{
  "train_examples": 203450,
  "color_jitter": 0.2,
  "loss": "l1",
  "scale": 2,
  "norm": "batchnorm",
  "activation": "leaky_relu",
  "blocks_per_level": 1,
  "upsampling": "transposed_conv",
  "residual_init": "scaled_by_depth",
  "optimizer": "normuon",
  "muon_scale": "match_rms_adamw",
  "orthogonalizer": "newton_schulz_5",
  "steps": 17500,
  "warmup_steps": 1750,
  "weight_decay": 0.02
}
Rows from block 4, named by matrix and row number. Rows with one number belong to one attention dimension. Each number is 500 + 25 x the weight over the matrix's rms, rounded and kept within 0 to 999. All counts start at 0. Numbers have three digits each.
# q: attention query (model.mid.1.attn.q.weight, 128x128), inputs 0-127
# k: attention key (model.mid.1.attn.k.weight, 128x128), inputs 0-127
q.53:515492524495460532499493500448532488502495515572493517516550491534528481519482457495523522501516492468494512497495486507499521518518512473514523487535488497492508494462513481531514495480489490505438496526467428488479490517499506498477518471472507489517515481492498464525517535512495525504473491487451506506508476488471479465511511532535517525441535486481515526495566552486487489513518
q.54:486513463458512421480514467487521502519460487451538498514558479496528514457527500505501473490516492496504506469491511486515531528491487506504485514498470515501485473530499521503538497521514506482515514502480530520484507519483530499491498508533540532527518523476488498525492467500480499438489506481487485488434451521538501495483482449536490521497511500486501501546515471487528509488491
q.55:535471519480526479499504526453539544499495520489534508479467498483458520477509504511484474537478539519463499485534555495542468464533449470483558494488469456509503555500501506507517486486535449498510505508510495475528515454498511485518539513513469506444481480513502497450486556459510467519507512483564500533487534516499544540485499441529525484531508464504490519511458496499436510492504
q.56:529497488543514466490487521500486530467475499490502488504539513506471486481457488480458468515541478494497515490462544504544581531495505484530465508476526518470525483516506556489510481518512521518494503521496538500503498466512452504496526476508505487497472492468471498489522510528535489497475484486548501512469462515495500518519531513477533509471525544544511487493465476503538447485486
q.57:483527521487455499478481486462481557462522557494524487472471465514494497469478503454489508522470516463479472488499513499509518526479531505492522529501541457501517484460530534520475471503487495569546504500531489472495491464525466510472517516483492476485517478506504516508496515504482498485520472545496450520498524506511476556490508519469537509494530494471531504493535518458539504524526
q.58:484476505501505500448485464501506509551540501508522515531496493513465517537493453504476529511479471483510516477486506506491486472482485516506477505491565478528513524483495513454492477500535463516513481503465504460517503481517491520486501538489528543539495490476539519520519519455496517492533476455518545501508496478552486508494526506480505529496479492503449459484503495489486506522526
q.59:481482498481550518495492537491505524456509466505491444496483460538448528503495476526484465508494506473456552487512509514516482417475487515480504525478503526496525480497514548443525487513493478522547497492555447485494473526515485497536474499546456512509530507508521516512489491498518487504512493485522511518459487544530535514534526466502506489478449515523543537448499504521492492515504
q.60:505505512501543548478524515504475488512478533490482453497520466447502501508520467478484531579501494517517504456503536483473526510515501509494455484484477571479524534533516491511521502513487512507505543529459525505486509498525497505458502557461452537467500456523525516498515504504485522471514505537513515503499486532464450496449498524484491534461441511498479460527526492478498521452463
q.61:525522476495506538528523513485499473527497484478512495481508442487497479537521485509474512477491477464493490500526497514446477487501491517524464480486525528538484480484480463507509535545507545535518489469466508516511532501528530502478502499475496498515542481488493527483488524472457566521541466525499478513521507513465467515533507536438462503509495507486535505530471501483525505497488
q.62:523506509510524538507525521514424505537515495542478501522519524472537504494492511514557502550503491468507491494503497485480498491468537510528486511483532509503473455505447485473534481481494483504535525460493481493509494521484498506522497458472484499523525523551511542493504531477472522488428479538521472456498484505535496464551458502526498456502552479478491537471478496519486458509466
q.63:512472478498469511540469542500490514529489505447499503514501487541473467480486490483504545507471505504481509507492522505473502547514507452552510489482485490511500457455530471502501516511511479469530497530516430520519501515513534504506538499497478503462527543525521535482465530484527540473506449520525455492482487518550486475487475508504510473489512516439538508543514521508483516524476
q.64:501501484516495547556504503524546465518460487501449489518546463507521491502502519452523490446525466521483512457505514469470527496468498491517493517516502523531497463510522470479531496539461488529446523512504507501470552495505502496488511559485525444469462515509508487479476505500508499518518539490478557454524483520472533476479495507496452552511553435506495430541549493527504459480512
q.65:457548513486487499485506465493522466470505515520516526529504470475463510450535526505525472460491513516469469483500540510505555451481460516460479494509538526533473498473479546447486504477497524514506487519479458475481506473528484530516526565514476504505524491493473495497510474501492499533511476527522556471503500480529489496519560504477497493527486528492472489554518503508478522480531
q.66:466485492532471492512452538504535509460510464469533481475540457520442514483499520493490478491504537498495541535460532450510499457497450514483514470539445500480523537489548542483506473483509480581479540524529541517512439497508497516497511512560497473479528453491513514520446534505545449533465497497520507531491486533483493503496482517531484437535450492461521536499514451492542463537525
q.67:491497485532499500512462499499502498487488557483482501479490512539503498468494488526525489515476507523501434501547543497537509538473463528498514501500503505505456503507532525518491500494462507532489505511488485506496527470518513494468485531516492464501482504462498512524475474477514475508485503486459526502496479472482508537548493476499500507505547520491509509521478496519502543466495
q.68:548490496512518513468549483524518480478540502519497489492419484512484501478555516572531451484449470499474515537469497492523569511499484536512478533508502512518480553466458481502502496469505493449485537475494456555435489546505490534470506509511519525487491499496497491499518516476522495506527478497506498521491510499531470443471448492454509513511473513511448451559506501462513518513517
q.69:490489510516512478475511486479519513511481486500461541500494516489552492467521483477519509530487473508505493441484517527462489515487509500533526493471453564507528493511477523517531523553513507509493532491457486542513499582557512506497491555465432484529500531479478525517486526487477502513517518488508431492486428475479511490494477532545481464497483466511490478494467499469455488471524
q.70:486455489494514494482511486517486459507519483475466501515503487507484526476473466505539457484486523508505509510529517542483505490497464506495502485504459498531465545480473495477482456561503458471518520499532499519471521535526483511523480520549498518497505492480482509479537497484483494492513475485477503500474526517483494512513533484533481504525521503538507511522508508505480462485497
q.71:519506488492440499524493492505508522483544484548491488441521528455506526517496522515449514500491466510469420479476474482506480489470475478496506515550523561525495498464500474540505512525537545483496576486456502493498512511542533504488499502515480488570515531524511510504492489458515505481474505494471500491465454454485535497459510509569478482506487528509429510467510553509543477466492
q.72:465472508497492503524503540528491498515460479473522517512552523517474495500527487503513467495559489515517474532507480529474488482520482496520491463461508473495483486539512508513505525555498512487508508522502511486487503523482498496509492480487470455510520471509445476496516535494497508527500490470533492523501486488513501523494467521503470512458513499494546515488492467515526500498509
q.73:488532516498530516549457537505566588513472506488503486523475519530482489532541517521483510476479496455512468553506479482509496508497533493526463530468477458494516470540498480515456496511488469528513497524526545497500541505489448499531465448490460496419476484524474494520512510501508528493516468519507549494485516512499469509532463480493514481492503527475511476528484501497519464526471
q.74:505531535477515533533488504481496520559496470481483506495528449526486484501458492469494535513492493450531548489524500499517510528465520497523497488512467473475479486501490515528462486504526535480481479464484527511509441483484544517479543533510496506492520547459467491510521502492505464479514583480446512509517490504508485493537532495493444491490464520526460546489535475522499524434550
q.75:492521553493502485502485521505549515474461486515475481507509502500527544506503475511463420497451491506490515525494519525552504456546483485496544480479504525502493499532486506498461511501478484492492464475507475467477512517455471431516491505548513514519488529454465495528506509519514517454463528512487531537517519503497489497508504506512495483522454455488520512536471493520540516451498
q.76:528474478550498497495494487530463521495516492535501510545512498525459523543505510469500504517513535541497526485527480529476473469482488538494484475493489504501504471517527451521476541523482529515530479505539479455498480496506502483440457554466522525508459502446541504497478517508521493476485435509496465527489537497479497539489492533523510493519534481529482514505527480482485480480508
q.77:480495499483484546506504447478576497498480486530531511511447471510478476522480519498521490492484520514520456501502479508509533476494495461501494527461502485519504498512543514507488495456474510539542525522497471490491484508471564534544534467516479496494503468507486525532498521515484531523523502454491503500534511521491464493465480513469455517468463525507531503491492494482483478536509
q.78:504507487492498523503497479486493503487487512528467482533524501468515493550460495468510466487513463481525493472486521451489515517535519530495496518501491541549508500517494518492502480495530480511482473472496497467500508515493489476532534536509538494510525486537475512497517517503461528501486509503497489533505480476528503527521492492529484488485495497524503504477527478530459443498510
q.79:499463516474470505493496489540487500502515525512447500496544521487504490515496483547503509489497516480546524557524504543484526507520501503533494495521511500477523503490493487509471471474507499475501477552479479486502473484539507516535507464506503510506499530412478492509507517484512520499542499476423483530535488506520535481469537487489500522481531481488500501478486490494474510520483
q.80:491475477517518480505512492500491505503511460515488506516553486486464457507518525484506507499497507469468514482479525492453474499525532480499495464467540502441517541500488534513479496496508498457495524471491494499498501483525544515458517480516497434475474489471522486486498512507542516501534497521511480491515533517508511517501504506505545516492466468514501505524505510550482505512520
q.81:552469522459472491509506510481447507495482502474495492498518538478503515501488518466536530509463490502511467501499534482495521541476458449456519513521461524513543496502490508511531486481507509537496471473538513490560512461504537513555511461518538447470449497499485518505525490484468506482475495472482506498477509545532510511538506454500479520536525494539462476484498493524492481588506
q.82:440462480513485526443499472512497489466496509531495484521518514454504517487517486501473521504483489507495505525503526511488517472503517543525497512503503532469479514448507475508530450512513515475504494499516530504506527475517501504499503535555518499493506507451534481507498536515496482511524460494498514480506505484539441436467504463546510516511510474530500480541492522501513509524493
q.83:455463492477489517528466484493503560450518451521506484479454541501513501452525518488497539530482473496521513526476475505534508474477500509489507514510458542512492513492487481476480499497517511504506462515502476493485516473495514500523480516529515522483489532482532500500557474513463488475513473508468515499532438514515494510558493527491532550517455539513476488488492530507495503572488
q.84:526516466479487490509518512526507536463497536487497532489487528522475490499537524514513481497460480481515492498495538455514467524497481505501533535495501501526509493463526510464508502544510483562516502492476490491461450508500480517473478519516493496539472483525498515524472510491521519492473481476509524519445500506496478496468490469514522477527551520487476469506510500458455506480527
q.85:505493510503510468553497529505445523512488495442523499497516472454547489470506477490488529524521483488512502455508509452522483516560524530530527484497528482490539501450489525494502484493537545471512487474467500503457525512463550486522484504506532485467512542528499529498466486503509528516531534495517492519440410487529459498499484488526476524482505532527491482481485474506512505502513
q.86:469496472487520497512509508494439509522515515469521461483474531467457516485503492493492499518493459533498509552528493517517477515547465537517510493516534479529494456507523488487488507520493464462497543497509478504559512482451558489477471489504496490491538507512476471521500506484503477555475506487502488517462532500506509491488492493548510476496492491489469531447509492524530523538485
q.87:463498542493494506503510517457464545547480523515492480519520526485478491508483503483460499513541513507530510498538504494511522485478476445452479524493504471483509498540499546462522512463527471549489454521508488488520484499523530480531521463556469501525490456521471424464524468492471503504540495508480463542494551544472487563492523494503568518480511502455469490488512509453494495531501
q.88:556500519501547527525510506475510497479490505520514504523441513478530475514483501520535491492472506498492497445525528522504472531491499458529481498470487465535495517504471495493456526527485458501510525473512511515497512496540491523540535490473474512523519482517487499484444480488486492500469552466500491498490515484542478503477465509532517474486457523489526533469473482516475533525546
q.89:509483504491490465486500495500511471480499544527470472523509499506485474500494531514509517512477524482453549514524487496484513458522477502484502521477493496488539527484496499509539491492524499525498526504488475489463485542529489545473507515522505489479507515490470522450461529454501506501523502476537463537536478484494495499474548478531460513509481526492517467554476483483526524472516
q.90:517516496477472536519515482500474486530501500523491526506483465515509524520460513518574540462484448477528527564446518499532483531501534536550524484509471488512455494491490497510561491454481527460462445490469525532456508554488481516485463452495459469549511501514511521516499484531540469510456485466497525503480508488498522492521491513439508567504512526529485450511544449451492525478507
q.91:460543473489506509498505483470493531510494509516526474513511539540484516527522490518491514506449509501467478477537510512436487501481493462500503502505478462521468460517485504488486473497510503464542510480535510468511507499507495451499537478507495474537445516539474501507550499534482484503489548466473482502495537483507502491513505524469486494475496513523525486528483510496503529533536
q.92:493531492438501524506486508496456473511439508520486510536485458490447503535540541492485518531511499503488465539463482531439466533499522528513521504520520501458475517497489491538488464511511515456467488479490515480515482514529514442525530498513493526491518520486486549515513507498450555484501521504461469476519546474489474464528523515496479453480470495502496471505495496536502501561538
q.93:542502498498512499517534516492497505506508453515532506522510522493464505521531477506518492500505489491465516515498485482476465498473483496492490492495491462458497470533534526473505506497475539505478530482507527493518495499494498477468525489439465482486471490443505466490508544551543500536472494428528529495480489500480496550457491509484522529505537507500534523508521504487529480515476
q.94:509509475554493510529459500499500499494524481514494492514457505471515470496491539499503494479503499488494496524493567498510475517492517497508506535514539506489492467481536498481462520512479511542519433541527494484530505507513500472497465535488524483493501491466481493525471492519481513505516492497473547515497497516544483512476514458506490478492459482498501431514487505483540538493478
q.95:521504523514540520517496500499524477533494485476516554461547506465474512476525509530483457538503475466521543510529473451469515465447512542489521506542482484524481489477480501498518474529495483486543546545496467457484460460477500527526524477480509514517513499498507495501522512518556496439504549531488492488455510459507491500503497496494479504456513468492471486482542523531521474505471
q.96:467513475499485495524493543495489490482454502514511536515472477512528485497485483527472542554490517522484485472497532498515510477522469499508497451533526516476487538487484469508522530507504491480436478496513492493461501473508504495489515477471525516498493495456528542492498473489495464456523479449488505511495523511491462492513557537484541500519488528518511500460519527509495527501518
q.97:472548525492500474501482468507492479521462481508497486478454479492495488489490463501515449508490521490482548481462510510533515509480512473494500492449492501499495498488519480486513465498525474537519550532510514518488468473506536535533527470507501509506525473551477502495512492504497493497526473533519498508505500503448532494465518500472528519533512500478477477542475506530524536583498
q.98:517461424503483501524473486523488486510497475496541484432514475483479510556535552572481490462515494518542489522515515493454522488489499512540500533516456499488515543454492487508503521458532473480495548516536476510497513517478498487521498481481485485514478486552500466520534481543523485519522504482493488502460503468483497480493531498506475480494525493495534519511490465537486510473514
q.99:507473495490489481456493484553514501518530508454494495491504514462506487484507446453514497499488471528503479497497489503501494504494486494514556530521538529486507475492492515542500500561487507496521502498472483475500513487500505472482495529492496508517499519472523489496459437525518509468508516494495552489495460520509505503514523490579515480520522469510507517469536475497478519488486
q.100:529503529477484487457492452529492482511486472526513500512493495480523533464452530481482483478535481518501505493487520519504494480510486541486522503499495485549493437478549540498493502479516515547510476499504462531471502509538464479516490523484490525478519509502517505508489491514500522483470517458504534491509538531435488477479501530504459478505519502477521538490489534579500480508535
q.101:476461508480487525526480469529512464519486475493479508513495542514446502527528454501512518483518480467512521489491466529471464519502476529515508502507542494467519473522494502518505516503470506509510484520471486480513481504501480453512518484524522516533505511527508445529466474549497487542463496491516537544491513506515477469491506518549523523505499525454521495501451472469490492512454
q.102:507514526469485513481500508529487465467468441486526494486466467444502469530494463512520469517526510521510507483519523506533506510512453540473508514503486487493501530520481526492535499513481460515506511519500557475506525502520477517543495496496517565492512512509468511469514495470509512453471469522572534492500493516497510517474483510520482460432484496517527534499491481506487513548475
q.103:518511494566473502474502503533489495512483506509479424509489487515503490460505499496475442536489501552501518484519452436526508533488480496507446484512490514506473505493528510496519520503477496486505514521496519481466494502493508488494530511484530509515497554508460525530485493490555483531486496485530498515501478500430529510540476504520482508481513509483464526477481547496512494510495
q.104:510513493532505486544507518509502509507482480528493501486525480502490516480495523486465502482506483523512493513517515513451516530521538463500509460529492520502482521448486475492508519515527508486486473507475486435492490437528502501492527529466515519516491490519550537495464478461469486489494443507529488496499525497506504549533536567520529506517498474522496497472528499488529488477510
k.53:534492487515471509459502434467478534500516515569515510459498461517535500505516520477505498506499522505503454539507503521494508522536535456533471467528464544514513527517504507505463522511523460499509467485470516495459528479458484468499511539519524507515495501451509491497487527475496522519506486482494464539511495493459515535480509482557499453474505493491490523519532476515503466487494
k.54:510500504488479493532501542516487498463507495512514530499493469455486486452489493484506472459516429510479479527477495496521464500510524541529481529464481526528515538492540509521517530518508508504459491470469444496540476539512498520473501493496554505483506487485476494459520499479481507480472522509483481481520514526527507463517483502485465523520527515503488531539490521521506531527533
k.55:502513490494552507483489496521502513521469493451514472504505529477443516487532492508503486488502538445534502459515520499515496517470473475494532516485497487518464444576522514484485499492475512508519514473507506497538492473499512516542502553519445522503432473490478498500491516508481487567453513529482543492475524499517492470533513537491479504471547493478497491486565476475469504548469
k.56:502504521519488515500506476518502496466495484535498543495485505468497512465551498506515490473510460475467509498487491472554513479495495510514510489469451523481518503525489508496483487543514468528525493518520481508490475511502512500551474493528513487475554504492464449457486537506539517449498503485457529530501456548549484545463480495496527516485497478507523489522505487479508453538525
k.57:491501485506459463461566490476519504515449506554499537528481491454485482512488522485530499504506531522500508485481485514513434492512494467544485497487535508503502515527536513515475478466469453508521524509493494506527517476469488497527521507530474523526500510489466536511522484487504485530504473524478518476527510474510462486496452529469532506490538505493522509484471488474520496549482
k.58:519513501447491467511480462523512507483507483497551504534436489492509531551492484478520516533467487489510504520481538519537460508522463500509472489503490469502509494481485489499513509471480490493495522530526489523470487500467500522510498564481493510506499465536516448473505519493490533519502481537491500486518520502493499472511479510490522510528455489494460519478526469464570499526518
k.59:480517529475495507489490504502485536490475530505491501554477480447458512539456507467458472570483491499495512522511506474518506483488534499481478451464544468499517492498510502519505494546538510528502492521523510517530491413532451492550470523515515483412500490491487496513507501511516479485481474510544498514507463493486533524507489528519459508516482502523506486478481496475542496545527
k.60:505514470537525519494549475522507470483493470483504473504476505537469514486452529482482488516513532501531466565513510474509492518535473456506510502514472537484435506471496478498537483478531485509511499466466508480471460501551513509508526479500513469469510475517491534499482487482540491490533509498487522521545488513506477496490475527518519516557536462497466571493482507485515495468523
k.61:502483523501493501482533488490486464513488466512471497451510501510541454525470464488524480490465531485467504491538498499484512512528529498534483465493516489528529497435518513496535519506518496457510541499458543480498455536565516515492512527523474460508482505508487510523526524496538523508475504533484550488513465493482525478505468491483505490508518484506498484494496539476506494455508
k.62:518503507467506516449507544454491522482497522517492467497492502457528461515473534548499498515485481547510508509451467527511542495532494507485497485518497533511440455500522506495453524529482483521476521498476488510475538519504506471482528451511469494507513486524508516527501559469533477466491537470520467488474472500488510476531484463562494526491512492527529472536476503509490485534524
k.63:454486499495516513508554497471487536497499489555520458526490522483508524496464503524486499510487487475490499519496527461486504503469511490518494457522481511519519502520533481499528597501504490468477533465508496509505549481503515510528509510506493500533464504461478527477519508480520498539498565455527475472475480482494499476518442482462469515491533483535502516513515447541499509490464
k.64:536530503458516502514462494513502506471521535455488514466503507511517493447535440473511495556536502499492543535526488471500509450481524555456506528474559496478497534480550500507502517548480532489494495529544521470494452540530504478528478480444517456471483514510540497519495539498511511478496439499503526468479469468464509511507441501530526471512547471521514471515473499496500502463453
k.65:485507514514489508515497507497477449497487465461455527474494525462539495521496481517513542506486473509515463506498473514497474494499463495546531543512535500533507577462491482454518471515486473522476493531492551492520533472493489503477513478451503515476499536494491554505501507489480535503505501506516461441484444561523522483547512514563467463482472516517521518474512485553490473523488
k.66:501436456525508498537527529478497489449501457504520486501497544526449501466533453524470522530491469522533451518516504483554465521541541500490509513508465522514442534553484487494511511468516468469501474474490449519483519482529518510483512520477474551476473491510498514498541494545457542489462489462500483443495562416499487515468506509504494519480517455565504544500513546490493485603498
k.67:461515497487527511495517530524534480490517510501511484493532491482482512479497498468503535510490503478451496492496499454510536480478500464510471500480493459511519481517499494523511541525488503454498452534465517501507497518496511494542505467503518486540451530544485501518516472451483519473519486510512483479477517525503546498518504473549505477487511502498490474481495479527530530526530
k.68:506523514469485447473510535518561485485477475514531477520462451514491500495438511488486464565447512473494479487503483517502499508503477497498507490491536505489528550441473479516513472494463488528474545536498596526460496495512468541448524517497477487485522505540497524491515533501552533523493472515557470531474507518473510474487499529504478499540503452506484489500548489497540494468495
k.69:506521511493512492448486483475479509521508496529491507484498497543468519502464542527501491484531489552474528521519477515452488531474553522460504500486498480500504481488507518490530554470493482536529482480490513473457516514521524505491503545491504496466464482512502493494517567467501508482539449487479500461506549510506548430535458470559497544512497499506464492527487490456508527464485
k.70:451508506539489488514485497461494514489501523497507514498490497493489515511478512538521498507493480531483515476498453503424487498515508479490538515497506482510517476518496534487486480508468488529532505497496538518508480504453487510484522505522505450470495501519547523508542519467513512492486540468473470451465517528497526506521481513537508531492573505492464518533512469499518492465453
k.71:518504498472547473504523508511477535485560535504498474466510476526512490502471451551535550494511530516480508528552500489497568504536498502460536536461495451466488485502495489462475533476453493531489433516437554536493485503527446528472472501503512514524482500435518516497464515490504549481487466477481568509483493518514512504521467497456562558486505519491552508470447499460529506434469
k.72:500483472505459503540521527521485501513441496478515508505500485535487505506487503506447478495482470526476504501488496477512546516520494509515467473466510490501511501505522510509468499466502555550508469485441501519490465466508535498513505522509527498515518518520481513519540489500488487496513487491482501477504511513508492519527480460506501485496485510517512505490502479515482524507523
k.73:513498469548536490490530476513451456527473485512503498567497455468457516498521499466521460534517549496513512481489493507500530477539487495487492438504520507471528481511499516531484476481479516482490541507513522501493505512536520485533471504485481522538522476484476505529513438515506477523507530532513526494509495479508504518476507495452543449481471501510460455490489533528501494529503
k.74:488462501501499474539501486471508472522520501547508571535515529498522521484502474505475516502497520496531529459540517521463475477498497505461482489538504479468527514515488476485476471474531494473466524507460480505494510485549465494472490509518510482509441488514525495510513495532481491473526507507551481487467522534503522510487486509511459456539524498473527492527484484458542558447481
k.75:451521530481464519519511516488494500519477525536536478495515523470484481497468505471447539465528474507546522531484505542466497508496537468486498517485505496453498507512511459515491489442504544507497525499524490528481479484479543518464478530496499512515489486524504504530484447471477506483476511505487525489486471479516566499435498528512522485496502488479547496496489545497521466518536
k.76:487500542562468523480511478504528514458497529476484503488519496541469489463518516488479499553527537490485482466494478508503547518494492464500478490541511501448539449509485527525447537503501543503562493454511475508509511487474503520484537478498488500495504569564523478483562497500543474486483501472494517484501461486486512487540474472464519562492484468473485479509506538471496511469461
k.77:399507482463454463479510525526495491530503516487461513534499543491464502506526465475474495509523469470555467511511531498563503488513475555505496466536483568534497528499523488498486485451541538492502510525491532522497530498521506465480482516474453496527500523518483491462520498525520532503509423517499522501466513450518474451535534524500527484461490524514457487480509487512521529491474
k.78:516476499495457505518461417508479484482507545513444491512487487481502474504491540517484534503530494548521524532529494513473484503547519479488513480513499525483479508515487532514480490498519543499488496497493513446494499499507479484512467465494501498515486488498524510448455508515497542496514481512497525546500471504531544544513492492497491492464498494472509483522498508534505512505494
k.79:456527486458516467518456473536504494516500507515505480542498498509513536499476444456512486481499519510508534510511481489500482537507503482517472503529484494522541491494532435469499459517466494525515470446511550499501465497489535500424498479538515463524518485541497461506478483484493511528487530523506491507489514524497486475506538535511476525537520536507517488503535491461559506461477
k.80:536498475481499563538535500485495551493490514479428497482497493541473512507480480476484520480504508478502538474515488485563503530530520480478487503542487458539516465489515487524519475485529504514497470487504516481510536497572507505506453477463521510462527521472511548501507510495467465514515481477515493490491487511510482500505480513492474492482492468516515495538451519460504513482545
k.81:475503501501487519489512489505493543527497511502487529492555517453525508500495473536503486515480545465502511505524533465507439484484495513546530465543469528507511469514521495498515497529523461486538487457477461499550518522510505512519452456498449492489466542479480532495474480493532541502490492537471517459481504507527469433495497498421505504478518502494479512527512502508526474580503
k.82:503474492483470509539455483531474472487489477499518484488505486501488511486502482503502498516479523513503524451505490511473481511501478473489537478497488512519480512481515483502590497544465481496480494490535536493471475525552481529509528497470467496497532508497499538498454493481512543469495512479500500466518506512488514532526513530503506550507529500471491489530526505510491502478499
k.83:502499536515466477485523510520506482497489488510484492486497498478505490540511518493527527482489515493497484450544494484503442530483477461469502503513490528461462531499537495466513555528485502528524508493507492498489506480505513507508464496495498530523485534474519470518471481497558513514483506491527506428481498543489505518515494479484500457528511549479512452495504494526511489499526
k.84:502488516535516494513502520519516543502470462496501471513516492488488489486484525511548478495510525494490483508498481496485500472535520445512547473495531510465482514498461500493467534491486487456487491534499497481534481525510502508497472418518538506497524499525475514522520490562494509456476481537502492547499541518493520522529466452494495500513494485490521505429523525505494487486486
k.85:519506492507483486552489515549511497517497477544554533484528445516496490549485524512520532512489514526447533504488447436493473450469511548498515486476476494522532502514478511507519502503556490519469429520501485464474507514511492525511489488484527499499450502512521528525469493511503496474513458529499483537521504496472479517530517499487488500515495472481499463489482481492494490508526
k.86:473490521489512512481495503473468529517525499525524559520508494494441485538483483517492546525481474533495439503474443470520524501513496454507518492490470475520508465535508532488525544507516509474466485487471494487523461501459489532514536470496498514488528547520482527561528495487523500483494495481513486505500535503516444532491509501467479508484490504510502489465492526520506508535495
k.87:505528455488490538482507472518475537469494506492467485540482527501517493500497517440485504469531470499512508497531487503507479482536522499534510519482501506495528490551472530468502481578490482518499518473475451536571502485453459456499480519494481486537497497487476505502496523490480452529508513545499449463487536502474507471514489501499507445504449510496529540497544519520528495547484
k.88:440495484502474492427508495482484481501509488536482528476469497457480491485520514495509475467462440522506478533506511536523506458541552521540446480486518516532489492470488515493491510459518524492479506515519496461539550522508500548514481573519513537507492521457487484491478521465480496534504527491553490530506515494544542490502532472502479503481504483519493481535489493458470505549501
k.89:478539507500483479473489491520484498481514468501474494480493448476497542497493463494506516488500484522510508519512500488466475521518523498489479499499495490511482576483483476515535466519490476522509489478456559506475461518550495484497504492518518487537499465525483523477516496515494499479470520488530500508487544507494493488517495545518528477527534466554496538487530523471477486474507
k.90:546485478490481465528522500502581486507455473504486514511498507461495500490507493470490457530462517476483499492551473513534531529509508493486521501485511505472554519470505510488466510474511493522516551501535566515491478523473491536503543517480497426503530481474523446485509483489482523455526429578471531590500481520513496508538488511500445501538508528480488462483497436497525506458484
k.91:477525494506511536510464536477513486528484521509506473558525514458503513485466488519491495510476500451535537461516491537473528476477519470509519506521469497505531487541532528504488541505519555561468506531479517500479517490473488510503494515500467490515463466492521505485455528514488457509487498511486470510523517496503506510535453455489474490515473499521512474488474505536509500491477
k.92:510481512475527520532507451509477522480479505493490532560527478472484489486508498508503505500503465502526515461506499570521549508463484506512473512514481482498521494496566531502521501507497490458484548500463529473519456453478525506456516518508490479482514459492471511470505513561478479488506500523504541532491478517570511459473445475459530540513496492482506532520435517520498501479538
k.93:499501533520512537519534560520478463502528450500494487457482537537510473476515471530471496502454497452487505504514531508473503486527468478508467477519526535468506476509497513560522483477518531486540513474495468554496500517498515527569507563472517557482492538507492515479527480522469439523504455521491462491512551480477451460518471496430482478509480516481495498483505482486513474535464
k.94:476532525492520491536477493521500477495504492491477495478520501486497500492498500459475519537515478506511522515475504541542487497522497495506507492526536500493488461479486509493523517471469508504471464505499499451531503467513506486501521493501505516509497500494452502546505458461490513468491532541509465496492472462479481538493500552474571506493490525515494509486526500499472512504551
k.95:536525537520532533507498503487498532499468477478510513525489504553500524503509495456549527495480496500517539506466524449478486481492453477467506482485531491464516510543487496475464512492485485531493502519479480547503508480460509531485499520503500478461486485512521509522482515517512513551480493499484465505504492505486490476471515446521452528468558508481543497525476492501534510460488
k.96:503494538499473504458467510466497537474508530519521545467513469478487497506471514490498451494498493495520520470509488448501475518518544481490480523468501492497545477466541495456541496475532539514473515503480491497514499535508558483521500524482490505528502487511474496513504539527501454524477475463478500518497504497486532497487465479505506500510504534478476525506512454519497492516508
k.97:444535537467523460501508484525474492522519491522491480517516518547546513468508548521510512428519456527499496502514501491493522510533524497496533503526521461535521516530476498469470499478478508475487488547503475479491534488541467486496474481556495513503523489517488460506515477531471485491458449482518494504497472501530481496517511481502494527488518483493489496502530520478504504453515
k.98:526458482455527542461498531504474493503522478478526481507514504502514514552510468477449491542447472470475517544502456478517542524481489501472515436472506521534534523542479537516487479554512542522541499481502477484549498458479517477501523505514500529469490528462471520462511489458507504474535479501531518515502476503512490516532493510479524525484454504467506464473514495500515508511510
k.99:524497521512516486541483541507487514480486492489532534491486479509491509559486517532554524512522493497482507456476502470484470470469493513476480506527522475459454483533492489518504483449536528474518462478508502490519487498496487513523501510499517476499466544511517481506484481488534479522488523477507555491513521521487500514476464500498506510524485469528498485523467559482511473483502
k.100:475492468494537507479503505502520507526498494526495523524497512489462534516515513475525530481516507549500513521522497508504529474482493472553480492506510512480433459529465476485528502501472533479451521523485488502510535445475495513498494506524515477496490510494496473525560485472499504513480490510483491533532513467542518534503475465496540483520459495482492493490460514494508512495497
k.101:507536541488487494476511475498503490479521468476503494513486445482474538523503537500506497538460511505472488495492468482461484523509533489523561508505506491495472473527527454509466513502477499538514532496515501509480504514504516487462498497511522491496466498495493486510465498499524507509513541500530544480482535530487460545486522510508498498530479482537458482518469499491489516514473
k.102:533498489517480557506537499530508500556544493528471562532486493525467516532490510491506494493496460474476455514494491488508488493473530475552464534529515516482496504481522502467503511478475505497493528482516486517531549486498500492473515484508501487502518484543491474494494477448499482505455486488477482501520500477491468525484514487506512464498513530525517460487567510539498479488486
k.103:513461502503512518496495515512545493490537510501497508483498551490565498509463540506509535514561499502476496462485495533534496478482484472466509483511475522487479489542498495476494457464493507524468457516483520487514499518528540489521475531498520518458473478473491502490526528481496471499503479519461481496505468428477522484513497442524501498509532481487496457533538513544527514485523
k.104:517493518526495473519476487486498525474488532490531494495492527491518519499487520513471537506537545497483512463474503469515474457516498486507493497490502513518510502519480498471513497517547473460475482474502515501506481513504531505536536502487464486532481453495506481487514545539526494490495495459528523527494501529484483483514515442478492493469491511448523514530469528503519517485475